{"model": "sound classifier", "dataset": "acted Russian speech (Dusha)", "train_examples": 26041, "gain_aug_db": 10, "noise_aug": 0.01, "n_mels": 64, "hop_length": 320, "input": "log_mel", "spec_augment": false, "win_length": 400, "targets": ["emotion"], "num_classes": 4, "arch": "vit", "norm": "layernorm", "norm_position": "pre", "hidden_act": "geglu", "head_dim": 48, "fused_qkv": false, "bias": "none", "qk_norm": false, "parallel_block": false, "moe": "top_k", "num_experts": 8, "moe_every": 1, "expert_mlp_ratio": 1, "experts_per_token": 2, "shared_expert": false, "patch_size": [16, 4], "layers": 6, "width": 256, "positions": "sincos", "pooling": "mean", "register_tokens": 8, "loss": "cross_entropy", "residual_init": "none", "optimizer": "soap", "beta2": 0.999, "learning_rate": 0.0021, "beta1": 0.9, "shampoo_beta": 0.999, "eps": 1e-08, "precondition_frequency": 25, "max_precond_dim": 1024, "one_sided": false, "adamw_lr_other_params": 0.0012, "max_grad_norm": 1.0, "max_steps": 16700, "batch_size": 64, "epochs": 41.0, "lr_schedule": "cosine", "final_lr_fraction": 0, "warmup_steps": 1670, "weight_decay": 0.09, "adamw_weight_decay_other_params": 0.01}
Rows from expert 1 of block 3, named by matrix and row number. Rows with one number belong to one neuron. Each number is 200 + 30 x the weight over its row's rms, rounded and kept within 0 to 999. All counts start at 0. After the name is the row's rms in percent of the matrix's.
# gate: expert gate (model.blocks.3.mlp.gate, 8x256x256), inputs 224-255
# up: expert up (model.blocks.3.mlp.up, 8x256x256), inputs 224-255
# down: expert down (model.blocks.3.mlp.down, 8x256x256, transposed), outputs 224-255
gate.155,109,184,166,189,244,205,186,204,204,155,253,179,182,202,200,218,187,207,140,205,164,222,207,215,215,213,162,157,272,191,162,172,211
up.155,107,181,177,174,255,207,217,192,212,182,235,187,179,197,194,217,206,200,133,206,161,221,192,226,204,217,162,183,265,178,171,180,204
down.155,112,209,236,183,220,199,212,204,146,133,201,208,262,246,208,197,220,159,225,197,169,245,147,182,209,167,232,222,254,163,193,190,227
gate.156,093,235,124,190,192,270,210,148,221,188,209,196,212,182,244,146,246,168,183,210,248,228,165,207,198,181,254,242,223,208,187,203,199
up.156,087,254,220,164,200,285,168,148,204,174,220,218,200,184,235,144,206,168,191,197,239,203,202,245,194,153,211,193,211,180,215,229,183
down.156,088,224,215,224,220,190,211,238,229,164,178,202,202,240,176,220,165,239,209,204,161,167,214,184,210,175,204,205,252,214,195,143,215
gate.157,094,170,226,198,235,184,239,239,204,222,174,146,196,211,144,196,222,252,202,189,208,199,210,193,201,175,172,208,187,182,212,215,176
up.157,095,211,177,210,288,189,176,173,184,185,194,229,145,204,185,157,209,216,221,143,223,229,190,232,205,209,224,177,201,183,252,236,191
down.157,091,190,156,219,221,199,223,188,206,208,175,182,148,181,193,97,211,243,198,217,217,209,169,174,225,204,206,194,226,175,167,152,178
gate.158,097,203,198,208,163,185,211,199,127,228,250,258,265,193,172,172,223,176,195,192,201,193,194,183,192,193,196,188,184,179,153,185,185
up.158,097,199,187,218,195,192,200,213,151,205,258,225,221,207,191,199,229,183,195,221,198,206,164,196,173,187,169,178,156,167,171,205,221
down.158,098,166,180,187,287,221,217,151,203,219,146,230,195,208,183,196,237,181,235,208,237,207,184,190,202,237,296,157,218,196,211,219,189
gate.159,094,194,179,164,144,206,173,226,233,210,242,216,221,195,201,170,207,233,166,246,250,221,170,228,158,186,247,184,184,196,232,195,207
up.159,094,230,179,219,249,192,211,138,145,201,234,176,153,223,185,199,204,191,175,178,118,186,166,207,205,193,156,156,215,214,176,226,180
down.159,093,169,220,224,245,184,188,199,219,191,151,191,172,234,227,192,217,189,194,170,279,222,153,216,204,162,175,221,183,192,240,194,201
gate.160,109,188,177,250,194,215,154,165,147,150,168,173,168,177,236,210,205,227,187,225,198,206,232,213,200,203,213,190,258,199,230,233,181
up.160,113,181,164,223,199,199,160,167,169,183,191,125,209,187,225,215,205,220,171,207,185,243,220,213,214,218,192,188,242,167,241,238,211
down.160,118,265,172,173,190,182,189,206,277,188,207,236,223,186,207,231,182,182,189,220,172,215,195,224,169,219,235,193,167,170,220,236,165
gate.161,102,184,165,222,185,158,139,169,190,183,212,144,222,205,174,202,240,216,179,267,184,232,210,156,269,148,237,241,226,214,239,205,187
up.161,103,237,238,160,205,239,264,244,180,213,185,266,177,217,217,195,175,178,216,167,215,172,191,219,142,238,156,136,174,201,180,190,209
down.161,104,188,224,218,216,173,209,122,203,162,154,201,217,207,152,202,233,166,254,199,165,180,167,204,173,235,227,224,153,149,164,234,219
gate.162,100,178,195,215,199,201,183,217,165,216,179,204,197,202,184,150,207,224,212,187,220,232,200,191,130,182,243,227,270,158,141,181,207
up.162,107,153,228,215,224,229,212,200,256,157,235,165,162,207,245,183,200,213,216,245,225,232,173,219,190,220,232,218,198,193,179,198,192
down.162,097,184,199,224,161,228,192,186,145,146,182,210,201,220,202,197,219,206,218,189,159,202,204,223,143,234,200,158,225,189,216,189,176
gate.163,096,238,219,171,203,193,251,202,152,185,210,147,162,123,188,166,231,193,234,200,206,142,226,173,167,179,263,190,204,185,209,187,204
up.163,094,164,183,245,199,178,169,173,207,183,185,211,239,259,195,263,175,212,170,214,204,243,166,219,203,212,201,201,225,188,165,209,189
down.163,110,201,195,223,278,218,239,203,211,174,169,169,227,169,183,175,156,215,184,192,164,159,219,221,229,212,209,144,219,154,186,202,207
gate.164,099,238,231,186,204,220,216,247,198,222,202,233,178,139,186,207,186,198,228,206,178,218,168,220,220,182,222,203,242,239,162,203,194
up.164,097,206,221,198,183,190,178,182,204,177,227,223,194,216,170,213,240,162,179,221,234,167,209,281,210,207,191,189,195,209,178,223,178
down.164,103,205,238,202,197,172,201,173,200,205,176,165,174,161,132,191,229,178,254,239,208,183,223,162,233,176,174,197,192,241,207,239,180
gate.165,097,190,202,272,182,169,177,194,238,246,178,193,206,193,190,197,235,241,198,159,183,218,185,172,187,173,140,211,166,159,189,159,248
up.165,094,184,186,234,213,164,157,174,213,254,165,174,197,183,209,188,209,218,226,153,196,220,197,142,173,176,148,196,190,173,190,155,246
down.165,094,249,221,181,229,188,216,217,230,164,196,225,186,230,162,217,224,195,240,228,206,159,182,206,226,171,233,213,177,191,186,218,139
gate.166,107,235,191,195,249,188,164,182,208,198,197,184,184,112,228,180,242,182,208,121,247,242,194,205,185,152,243,131,206,195,182,201,187
up.166,109,226,143,263,191,216,202,230,180,218,174,171,244,181,212,213,176,207,174,193,172,177,254,178,204,222,156,233,217,172,218,225,215
down.166,105,179,214,206,224,244,171,179,182,207,202,206,179,176,196,164,188,201,194,174,188,232,146,185,172,201,226,178,232,218,168,212,193
gate.167,080,209,174,188,201,184,217,141,170,225,183,129,186,221,255,183,175,206,201,139,185,143,215,181,152,175,222,255,199,231,177,230,184
up.167,075,202,185,197,151,250,246,179,201,191,210,181,236,197,242,178,151,170,222,210,164,197,184,201,161,203,206,188,202,227,218,217,254
down.167,082,169,167,163,221,183,214,217,220,125,189,234,235,177,190,202,194,227,211,197,158,210,213,190,249,189,215,154,210,246,231,186,189
gate.168,097,166,268,170,250,189,208,185,135,166,145,149,235,158,204,163,194,202,153,220,189,180,174,197,210,222,189,233,217,251,214,218,218
up.168,098,210,151,192,154,222,229,186,259,239,235,216,192,196,140,177,212,162,180,202,213,236,194,221,135,185,233,225,168,183,178,218,179
down.168,103,129,206,174,246,223,205,239,196,195,177,214,210,211,219,186,238,178,208,231,140,235,196,180,206,179,217,191,167,188,200,179,192
gate.169,098,192,220,181,167,222,191,189,248,170,182,234,126,203,213,204,214,188,237,190,197,232,223,167,176,159,258,146,191,242,233,167,196
up.169,099,152,216,216,191,140,250,205,154,187,192,153,237,201,152,200,160,235,202,182,188,178,227,226,187,241,166,244,197,182,141,248,193
down.169,103,196,150,199,188,245,202,211,180,226,202,204,197,189,230,252,200,226,210,152,190,245,179,190,177,175,204,170,142,258,211,264,202
gate.170,087,229,196,200,191,189,195,167,196,217,217,228,201,210,189,212,180,198,160,135,210,191,219,244,185,163,192,223,178,201,231,157,214
up.170,085,169,155,203,181,252,209,257,192,196,165,223,201,220,239,215,244,215,182,237,226,184,226,205,219,178,148,200,146,179,164,222,206
down.170,088,197,219,195,217,194,191,181,168,189,135,212,175,157,183,241,185,183,223,236,232,199,226,148,213,197,204,274,241,222,239,195,185
gate.171,112,199,219,238,183,161,259,169,191,192,185,168,249,187,191,193,223,176,198,190,245,177,247,226,211,156,252,177,228,203,219,185,221
up.171,112,160,199,213,186,204,304,199,210,219,212,150,209,183,154,210,218,176,197,207,230,202,227,249,229,200,210,200,228,244,168,171,208
down.171,113,173,156,206,160,179,210,201,222,206,215,228,209,202,178,212,172,191,228,230,195,147,222,184,164,252,187,144,191,176,212,171,204
gate.172,092,239,194,227,203,201,187,175,192,157,150,154,219,151,203,204,194,203,180,205,189,225,206,162,201,247,212,193,245,182,216,234,207
up.172,097,128,227,200,198,198,212,204,169,255,236,212,204,205,204,204,218,228,200,210,204,149,152,176,265,223,242,191,214,241,182,147,211
down.172,091,248,199,242,174,156,189,181,245,209,199,170,220,226,167,190,161,206,179,222,187,203,172,211,208,163,173,212,224,224,190,245,196
gate.173,108,217,257,193,223,213,208,192,221,196,148,200,173,201,159,174,194,181,222,157,194,183,211,188,210,170,230,158,192,212,176,201,201
up.173,111,173,226,248,192,228,209,243,224,226,229,223,210,217,189,195,223,205,223,199,181,151,217,226,208,216,197,180,202,164,206,160,214
down.173,096,164,180,221,215,191,184,178,208,197,166,204,171,148,176,198,169,221,218,171,164,209,184,182,197,217,219,137,204,245,174,200,184
gate.174,103,174,223,252,193,214,170,187,180,202,146,208,237,177,165,209,258,214,204,235,210,255,223,230,236,231,130,181,209,220,200,147,192
up.174,105,199,210,236,169,202,244,184,184,209,199,204,197,158,211,201,188,189,229,201,147,189,240,248,204,216,169,156,196,236,220,174,230
down.174,106,181,228,189,205,231,161,245,187,232,206,239,186,240,155,261,205,175,187,229,91,197,233,225,206,184,220,230,207,227,264,202,165
gate.175,092,177,167,230,185,249,178,225,127,202,182,225,151,206,218,201,235,176,229,225,193,176,207,216,245,188,219,219,212,194,190,242,232
up.175,092,190,227,212,168,202,181,242,175,228,168,227,195,183,219,155,211,176,202,174,211,220,255,225,223,230,207,170,200,178,200,166,217
down.175,099,199,154,181,174,232,217,209,210,214,184,219,205,170,201,220,181,179,202,229,230,174,193,240,177,190,175,221,204,207,159,241,263
gate.176,115,193,147,208,224,186,160,173,179,182,168,170,191,232,204,207,266,246,156,202,168,216,195,202,204,194,186,190,165,199,146,193,234
up.176,120,219,222,214,161,199,240,204,201,204,234,238,190,154,185,211,153,163,192,173,251,197,209,193,206,203,207,185,230,145,256,240,162
down.176,132,196,136,186,211,188,205,236,196,214,246,158,166,171,153,212,203,210,218,195,144,210,202,286,153,198,178,221,227,222,247,253,162
gate.177,077,162,214,162,205,189,177,175,218,206,213,202,186,160,202,190,206,144,241,179,205,197,160,188,165,154,191,214,171,224,200,151,212
up.177,079,138,183,180,219,177,190,186,187,215,203,222,166,159,134,237,272,143,186,166,228,207,218,175,182,174,152,203,248,198,195,186,176
down.177,073,206,212,201,217,183,226,266,201,151,169,187,145,211,178,254,193,148,124,175,183,191,208,160,173,215,228,198,189,199,129,193,192
gate.178,089,263,216,161,193,200,217,185,187,209,201,206,172,233,251,196,208,212,206,198,225,150,161,222,230,202,212,212,205,177,233,170,190
up.178,084,203,256,194,214,172,216,201,187,210,182,214,195,217,188,169,182,162,218,181,206,186,171,209,203,209,237,114,186,189,235,222,183
down.178,100,208,199,197,221,202,217,194,227,165,171,211,188,186,224,180,163,192,212,234,263,186,182,182,177,189,161,195,179,188,166,248,227
gate.179,104,181,245,207,198,226,234,197,245,240,215,181,273,198,197,205,174,209,213,195,144,151,188,236,214,193,219,238,227,170,208,208,159
up.179,098,275,222,244,190,154,212,171,210,203,186,178,203,210,183,200,250,195,178,238,156,241,237,180,155,183,204,211,137,203,250,169,138
down.179,091,212,168,239,211,184,206,220,160,188,240,224,250,194,173,218,149,189,204,196,199,192,205,177,217,174,192,190,230,205,206,203,198
gate.180,100,168,209,212,213,187,245,211,209,288,193,232,185,260,174,273,157,260,173,201,216,169,193,222,198,234,182,174,226,218,172,166,184
up.180,096,251,200,182,217,249,180,209,224,131,173,183,238,179,207,166,274,199,246,207,170,234,198,198,249,161,209,183,234,161,201,233,191
down.180,103,187,206,145,222,189,244,192,217,247,203,177,205,192,180,204,179,177,221,199,238,182,160,251,168,181,187,192,173,200,196,210,190
gate.181,089,194,219,131,194,200,173,166,172,200,175,166,200,172,207,222,210,176,247,183,154,181,157,162,196,204,184,186,201,168,165,177,289
up.181,094,234,197,249,205,244,207,200,218,224,237,196,222,219,225,186,210,227,176,240,235,215,247,240,179,207,222,196,219,272,235,216,132
down.181,092,204,175,206,181,238,200,221,239,158,194,169,210,163,229,191,178,183,203,188,171,244,201,170,199,214,201,241,206,136,169,179,238
gate.182,102,217,235,236,135,189,213,202,199,221,229,210,183,199,271,170,188,217,219,168,178,242,234,219,165,237,234,274,197,224,205,216,227
up.182,101,157,165,232,196,184,221,193,187,263,226,177,197,249,217,188,176,204,213,227,215,222,211,151,166,184,179,226,225,220,158,245,228
down.182,105,233,160,233,175,151,148,202,201,209,214,236,241,212,184,212,210,183,205,151,144,162,221,209,227,207,231,209,207,213,157,193,218
gate.183,113,195,200,173,217,196,188,188,193,236,191,186,176,216,190,187,157,199,229,229,144,226,221,162,206,162,231,200,257,227,225,231,204
up.183,112,204,164,254,192,229,199,204,235,223,166,197,243,216,170,197,189,204,197,175,219,215,243,211,152,167,158,182,197,203,195,206,214
down.183,106,186,178,171,239,155,205,235,202,165,227,171,245,249,170,209,241,195,254,244,192,180,231,208,225,197,231,189,176,182,165,169,207
gate.184,095,190,199,193,161,199,186,227,259,237,210,200,188,192,167,254,227,274,201,198,206,171,205,182,216,206,198,175,232,202,210,197,162
up.184,091,184,222,209,190,212,219,181,237,191,214,219,187,217,192,160,207,235,163,162,240,182,162,176,148,224,198,226,197,186,252,191,199
down.184,091,211,230,212,172,237,169,142,267,180,215,219,166,155,208,229,147,229,199,225,197,209,222,215,200,205,182,155,144,184,182,217,206
gate.185,094,181,194,195,217,227,160,186,191,217,230,191,167,173,223,204,126,231,238,238,165,157,181,174,203,236,214,158,155,223,213,150,209
up.185,097,226,174,192,223,208,169,189,157,236,254,197,135,170,207,214,253,246,215,214,232,120,221,196,262,223,208,186,212,174,173,160,192
down.185,093,195,162,243,210,184,166,196,178,204,233,177,192,189,167,186,189,211,196,185,230,229,162,153,261,175,162,212,236,213,206,198,199
gate.186,092,213,232,192,161,199,223,142,249,173,199,190,132,195,188,177,182,268,215,221,148,233,258,222,222,225,192,216,136,223,203,162,160
up.186,092,206,158,206,219,238,133,233,190,199,198,260,235,176,202,210,172,125,186,157,272,216,135,165,198,205,244,147,261,151,152,224,212
down.186,092,195,201,208,215,185,233,151,207,230,177,190,154,212,188,155,140,198,180,222,251,174,231,152,195,220,187,264,162,231,253,259,210
gate.187,101,216,187,226,207,193,199,175,152,133,219,190,193,205,217,181,211,212,210,206,151,183,242,239,163,224,225,199,221,222,208,188,234
up.187,099,217,187,223,244,209,194,188,168,157,215,180,182,201,226,192,207,222,222,205,157,185,268,241,168,237,230,204,208,199,195,214,243
down.187,106,235,224,200,182,229,198,185,188,247,236,146,181,201,206,214,153,232,147,218,176,203,261,141,227,215,211,182,162,160,196,194,255
gate.188,083,172,168,204,173,195,182,202,181,172,175,232,208,195,220,208,206,191,213,199,179,171,187,146,205,184,207,181,242,203,162,249,246
up.188,081,212,182,199,249,218,223,209,171,202,175,192,190,180,152,208,179,242,235,160,205,176,200,154,210,291,225,166,240,206,222,189,194
down.188,081,226,182,216,183,238,193,199,226,212,173,232,214,240,221,185,143,220,142,218,196,204,182,223,166,254,187,200,166,181,230,230,206
gate.189,090,184,219,138,165,226,207,222,239,184,185,174,190,214,238,221,228,225,276,209,182,212,208,194,206,219,188,172,225,170,200,182,194
up.189,088,136,214,144,157,218,170,202,241,200,197,184,184,217,245,218,227,209,290,212,169,210,190,164,219,220,187,165,192,177,194,171,203
down.189,088,186,204,170,215,196,194,145,208,219,185,188,188,175,192,184,180,180,212,199,156,192,191,208,160,211,142,226,198,173,175,229,203
gate.190,095,185,181,206,246,203,250,220,227,181,210,203,160,235,225,193,194,153,214,211,175,198,194,255,173,219,184,176,245,261,216,169,181
up.190,092,208,227,166,156,202,162,163,168,240,201,215,230,188,203,210,170,245,186,221,216,201,231,153,211,163,184,223,157,158,183,228,220
down.190,094,188,272,152,242,172,163,178,179,210,194,204,170,208,190,168,229,183,223,187,142,190,209,239,197,181,240,186,217,263,156,236,219
gate.191,098,199,244,217,214,216,203,162,168,202,261,196,211,152,205,258,239,205,247,161,131,180,237,201,239,237,205,165,239,182,237,232,229
up.191,095,228,182,204,190,207,210,260,170,211,139,206,173,232,210,159,159,223,184,246,246,247,177,218,185,151,269,152,206,183,174,151,173
down.191,096,224,187,181,240,175,206,210,267,221,164,219,176,244,196,203,209,217,137,231,209,238,196,171,178,188,206,206,180,215,203,206,200
gate.192,109,219,192,183,221,199,167,190,220,223,195,191,233,179,217,141,180,119,251,231,196,177,214,230,238,220,245,175,242,210,207,196,207
up.192,110,199,198,157,189,211,176,233,162,243,236,177,125,257,178,202,168,197,229,207,193,221,215,224,161,165,191,222,171,190,217,250,215
down.192,105,196,152,180,153,184,185,209,209,194,184,217,235,197,188,229,270,205,187,219,223,167,147,191,167,160,171,212,250,231,219,160,219
gate.193,101,163,192,177,212,183,199,196,204,173,192,206,225,200,156,242,213,173,222,198,194,206,215,172,182,197,180,170,246,206,193,189,212
up.193,094,184,158,177,197,190,222,175,214,175,189,160,194,150,138,224,226,180,174,230,187,242,203,202,234,215,195,150,192,192,230,166,208
down.193,097,199,166,198,160,121,189,175,219,199,234,253,156,193,214,211,156,233,177,200,173,215,180,166,207,179,177,216,231,224,213,169,154
gate.194,095,163,245,209,168,237,205,197,203,242,155,166,204,244,230,194,225,164,190,193,161,167,188,233,228,197,227,168,195,187,195,169,238
up.194,095,198,159,195,187,200,227,233,164,174,247,262,194,163,186,213,185,184,193,176,255,239,167,170,184,174,221,198,232,221,213,193,197
down.194,096,175,241,289,211,143,227,180,239,266,197,160,224,199,239,192,212,214,167,176,204,253,193,142,276,237,204,195,183,128,244,188,205
gate.195,084,214,199,221,223,269,187,187,193,200,222,253,244,240,233,203,182,191,164,169,235,192,238,205,211,214,204,178,185,199,198,220,168
up.195,085,235,194,190,230,218,213,206,192,209,214,186,238,238,181,159,171,217,240,222,155,233,211,203,198,196,198,207,185,188,221,259,184
down.195,089,226,197,249,173,214,196,191,166,222,272,167,280,251,213,139,207,188,201,173,196,198,189,208,215,125,187,159,233,230,219,223,222
gate.196,108,177,198,159,223,221,179,232,194,248,195,181,188,198,183,256,210,241,205,230,188,246,231,237,209,196,226,182,219,189,237,255,203
up.196,104,218,203,180,197,179,187,167,221,156,213,201,245,212,170,157,183,175,228,199,138,233,237,231,164,255,154,188,183,209,184,130,240
down.196,102,190,223,171,206,176,196,213,184,234,204,260,155,205,186,200,251,194,158,228,187,212,215,218,191,138,183,196,191,209,234,232,184
gate.197,099,169,145,221,192,196,187,251,212,206,188,215,164,205,190,241,196,219,200,201,114,195,192,254,169,207,199,235,196,217,186,176,211
up.197,103,216,176,150,168,184,190,214,197,192,236,257,205,210,211,213,213,194,184,202,203,222,213,217,203,179,239,213,194,220,194,239,158
down.197,101,247,250,202,165,215,231,245,167,259,230,171,205,193,202,182,157,218,193,191,208,175,155,180,266,213,204,229,259,221,234,151,189
gate.198,115,229,157,186,170,168,196,235,182,200,134,207,176,216,186,187,201,201,208,206,188,173,208,179,145,193,164,226,168,200,217,183,195
up.198,110,201,187,153,211,169,198,164,218,195,172,237,223,175,201,216,218,218,217,199,169,184,252,189,246,200,251,205,177,254,209,173,212
down.198,098,162,214,202,175,217,167,228,238,225,184,172,242,215,168,177,202,197,199,207,257,205,162,185,210,228,187,164,171,213,195,135,178
gate.199,091,168,213,177,210,180,207,201,219,157,172,244,223,172,188,188,147,192,254,227,182,88,206,201,248,198,157,230,222,184,193,180,169
up.199,092,203,226,191,225,213,220,239,195,225,203,211,211,215,176,214,220,215,232,222,209,201,236,158,169,181,217,143,190,226,208,173,181
down.199,098,206,146,119,154,178,177,197,188,210,191,184,212,179,281,240,219,189,179,222,157,217,196,193,204,170,221,245,198,158,159,192,213
gate.200,099,250,225,182,191,236,255,135,219,157,182,183,194,236,190,215,202,173,199,179,219,201,199,146,196,248,197,189,199,164,245,219,191
up.200,100,173,154,212,189,194,161,262,142,240,166,158,203,168,197,225,176,236,194,218,205,208,244,243,189,157,198,216,185,246,189,130,191
down.200,102,200,157,209,182,254,230,212,172,198,182,200,210,179,186,230,203,149,167,180,215,186,231,207,206,194,219,178,205,181,216,198,201
gate.201,101,171,234,212,151,175,201,206,189,211,196,235,219,187,201,226,197,203,166,209,223,193,241,177,187,173,217,178,223,197,229,153,187
up.201,093,263,204,232,197,226,130,188,194,271,178,202,213,185,193,204,180,211,190,172,188,182,200,182,230,203,218,235,213,232,149,194,225
down.201,095,182,158,174,209,240,220,276,196,150,189,169,225,236,243,219,188,208,152,188,187,174,216,185,255,185,181,244,212,211,139,224,202
gate.202,111,217,174,210,194,155,201,230,189,158,224,168,174,195,201,223,225,178,195,218,180,216,166,257,158,170,200,201,230,203,208,200,180
up.202,109,229,134,228,204,205,161,248,171,191,235,188,167,188,193,208,276,124,174,189,157,191,234,209,228,155,202,168,236,154,213,167,193
down.202,102,170,224,212,216,175,261,181,230,159,212,237,187,205,159,212,201,196,177,212,138,180,262,166,160,202,180,171,216,175,209,170,170
gate.203,097,238,172,217,187,163,236,192,208,194,173,212,144,188,180,178,230,229,224,214,239,195,207,193,223,191,153,168,161,164,183,199,192
up.203,087,177,248,264,235,160,241,203,188,172,218,192,239,200,182,173,208,192,215,195,175,162,209,248,212,199,206,224,189,197,207,142,240
down.203,094,200,194,245,225,238,208,224,166,249,214,236,250,169,216,246,202,182,195,185,162,228,180,196,241,243,209,223,172,136,154,199,213
gate.204,094,208,239,178,203,219,218,184,166,189,166,204,188,255,230,229,272,251,221,232,178,198,219,252,205,184,215,219,214,229,161,253,191
up.204,101,223,196,193,152,193,201,203,173,223,237,219,178,202,190,228,147,171,182,175,242,154,215,147,201,232,174,147,199,176,200,194,212
down.204,111,211,219,250,224,187,257,222,214,179,218,189,179,171,206,236,233,233,219,222,162,198,251,198,215,186,245,223,257,161,158,203,159
gate.205,109,222,199,176,162,164,196,160,190,246,188,196,172,229,220,212,251,196,222,259,201,157,203,210,222,103,149,184,216,199,219,172,187
up.205,122,255,186,161,253,187,264,195,191,212,203,146,219,238,230,148,126,215,200,187,224,209,169,178,182,246,198,177,169,216,203,221,208
down.205,115,191,183,198,189,247,239,226,161,198,179,200,169,185,188,193,216,158,125,217,197,197,221,206,218,220,183,224,212,258,202,233,219
gate.206,096,135,167,178,231,169,207,200,234,286,170,164,180,199,202,173,137,174,171,247,184,201,227,210,217,260,228,213,203,203,148,198,173
up.206,094,153,191,215,252,246,187,249,283,243,148,150,200,199,238,215,154,174,147,214,213,234,168,193,205,212,228,187,174,198,216,192,224
down.206,098,207,192,213,223,191,252,236,174,171,260,202,240,144,182,246,156,208,199,215,219,161,238,203,178,200,210,213,163,223,213,164,192
gate.207,090,181,205,249,144,185,192,230,196,241,193,169,190,194,249,166,174,198,185,189,245,149,249,181,192,225,219,196,216,230,136,174,236
up.207,091,184,243,225,214,234,199,224,231,226,169,222,213,226,120,125,216,188,196,224,138,234,154,201,175,180,242,208,189,203,205,188,165
down.207,085,171,239,217,181,170,155,225,173,213,226,295,209,190,188,237,209,161,159,199,245,176,195,231,193,208,186,210,177,198,225,271,134
gate.208,089,224,204,207,163,249,222,194,228,231,214,197,165,187,196,225,197,227,223,202,216,205,215,207,238,141,200,231,174,218,208,184,211
up.208,088,229,245,238,170,157,158,186,190,203,206,272,187,229,171,190,244,182,201,205,234,146,188,230,181,183,199,198,231,183,168,286,173
down.208,081,207,190,231,150,213,177,163,236,230,209,210,166,149,255,142,188,212,225,216,215,182,231,211,210,218,273,174,154,228,216,122,209
gate.209,101,227,218,190,189,223,199,219,188,177,228,222,226,214,228,183,259,130,243,244,225,194,230,234,237,225,174,204,218,219,206,215,240
up.209,100,211,223,205,227,175,206,206,168,214,212,200,184,169,194,214,245,166,179,188,203,183,221,209,246,206,162,213,221,213,220,178,152
down.209,097,180,185,177,142,158,202,253,194,129,192,215,192,211,237,233,176,229,180,230,198,193,200,197,247,212,232,152,204,204,164,184,198
gate.210,091,196,147,145,185,189,182,225,296,224,171,194,212,188,218,221,208,198,170,183,203,158,193,177,195,171,198,179,149,244,148,206,181
up.210,096,200,266,222,192,208,205,172,125,150,222,185,166,221,218,196,168,195,249,200,183,230,221,248,163,250,206,206,249,184,247,194,232
down.210,099,186,219,214,177,172,186,185,231,154,205,252,206,253,176,263,221,255,215,166,202,156,229,228,225,165,191,182,258,258,210,177,205
gate.211,088,190,190,172,223,254,247,194,181,212,188,206,252,222,247,273,147,226,157,224,127,198,234,230,210,168,190,192,187,174,223,190,178
up.211,089,191,188,256,160,218,172,236,170,129,226,162,153,188,238,103,187,226,205,211,260,167,201,240,222,227,199,176,153,241,168,200,159
down.211,091,188,145,232,159,181,270,162,157,213,243,213,194,201,258,233,216,214,179,218,166,222,223,181,213,248,187,196,196,212,176,215,168
gate.212,118,243,191,211,224,211,234,200,218,166,197,199,158,186,217,150,182,213,147,217,193,207,221,198,211,208,240,176,223,218,207,154,170
up.212,110,200,165,217,178,219,196,180,181,224,204,207,156,209,194,210,242,218,188,227,142,219,172,169,127,205,190,158,198,240,219,245,203
down.212,099,196,236,217,162,228,240,225,162,219,206,224,235,218,234,194,208,200,177,208,171,189,249,223,253,199,209,185,212,197,195,203,189
gate.213,096,209,158,207,199,236,232,186,209,208,170,166,221,226,160,228,218,170,216,222,218,246,166,261,120,183,201,166,194,236,237,155,195
up.213,097,198,208,170,178,205,205,161,198,216,179,152,197,184,153,206,211,200,205,220,202,222,201,271,125,198,184,205,241,203,185,139,205
down.213,092,203,183,264,220,180,193,254,174,180,238,214,186,266,196,218,207,224,187,207,193,171,215,185,195,199,199,308,161,211,246,187,197
gate.214,101,203,219,247,228,171,155,199,178,218,169,178,208,232,211,190,228,228,173,222,226,130,166,236,168,229,165,261,160,202,219,270,189
up.214,107,211,198,191,167,219,220,173,200,195,220,233,192,199,208,222,183,201,188,197,157,306,262,177,191,143,248,182,187,165,161,182,219
down.214,098,189,222,199,223,196,205,257,164,248,171,176,235,178,220,243,215,237,171,213,252,250,215,258,171,210,196,173,161,213,155,184,182
gate.215,086,221,189,147,240,220,184,155,225,231,224,202,197,256,237,143,253,167,193,224,173,200,197,194,226,163,230,193,242,213,238,181,202
up.215,084,192,254,191,217,161,183,171,214,205,201,195,211,219,234,210,208,208,220,203,167,151,207,216,216,182,199,169,173,253,214,154,204
down.215,086,152,193,193,191,180,203,159,227,183,208,158,189,210,200,252,143,166,214,216,196,191,198,235,166,237,192,208,224,173,229,236,203
gate.216,083,212,172,213,121,164,209,202,180,173,181,198,270,223,194,206,228,220,160,199,144,221,190,252,206,260,254,188,221,184,210,247,187
up.216,086,186,267,181,251,202,278,237,223,227,191,248,171,189,202,188,165,184,192,236,191,167,177,195,211,185,210,200,191,218,239,193,231
down.216,092,165,215,174,158,217,216,230,249,195,192,197,173,252,191,197,151,248,255,193,141,196,146,188,192,206,206,199,250,240,270,203,200
gate.217,086,191,199,225,226,156,201,204,191,236,218,211,176,233,217,246,208,161,228,187,159,252,214,180,213,193,144,212,158,151,222,207,225
up.217,079,232,219,180,154,247,148,268,184,172,232,180,222,207,208,137,229,230,154,172,259,195,213,190,167,178,189,208,182,206,227,176,188
down.217,087,274,175,221,196,172,247,205,223,149,211,202,197,209,194,186,191,209,270,229,237,228,153,217,195,195,194,226,230,214,183,182,210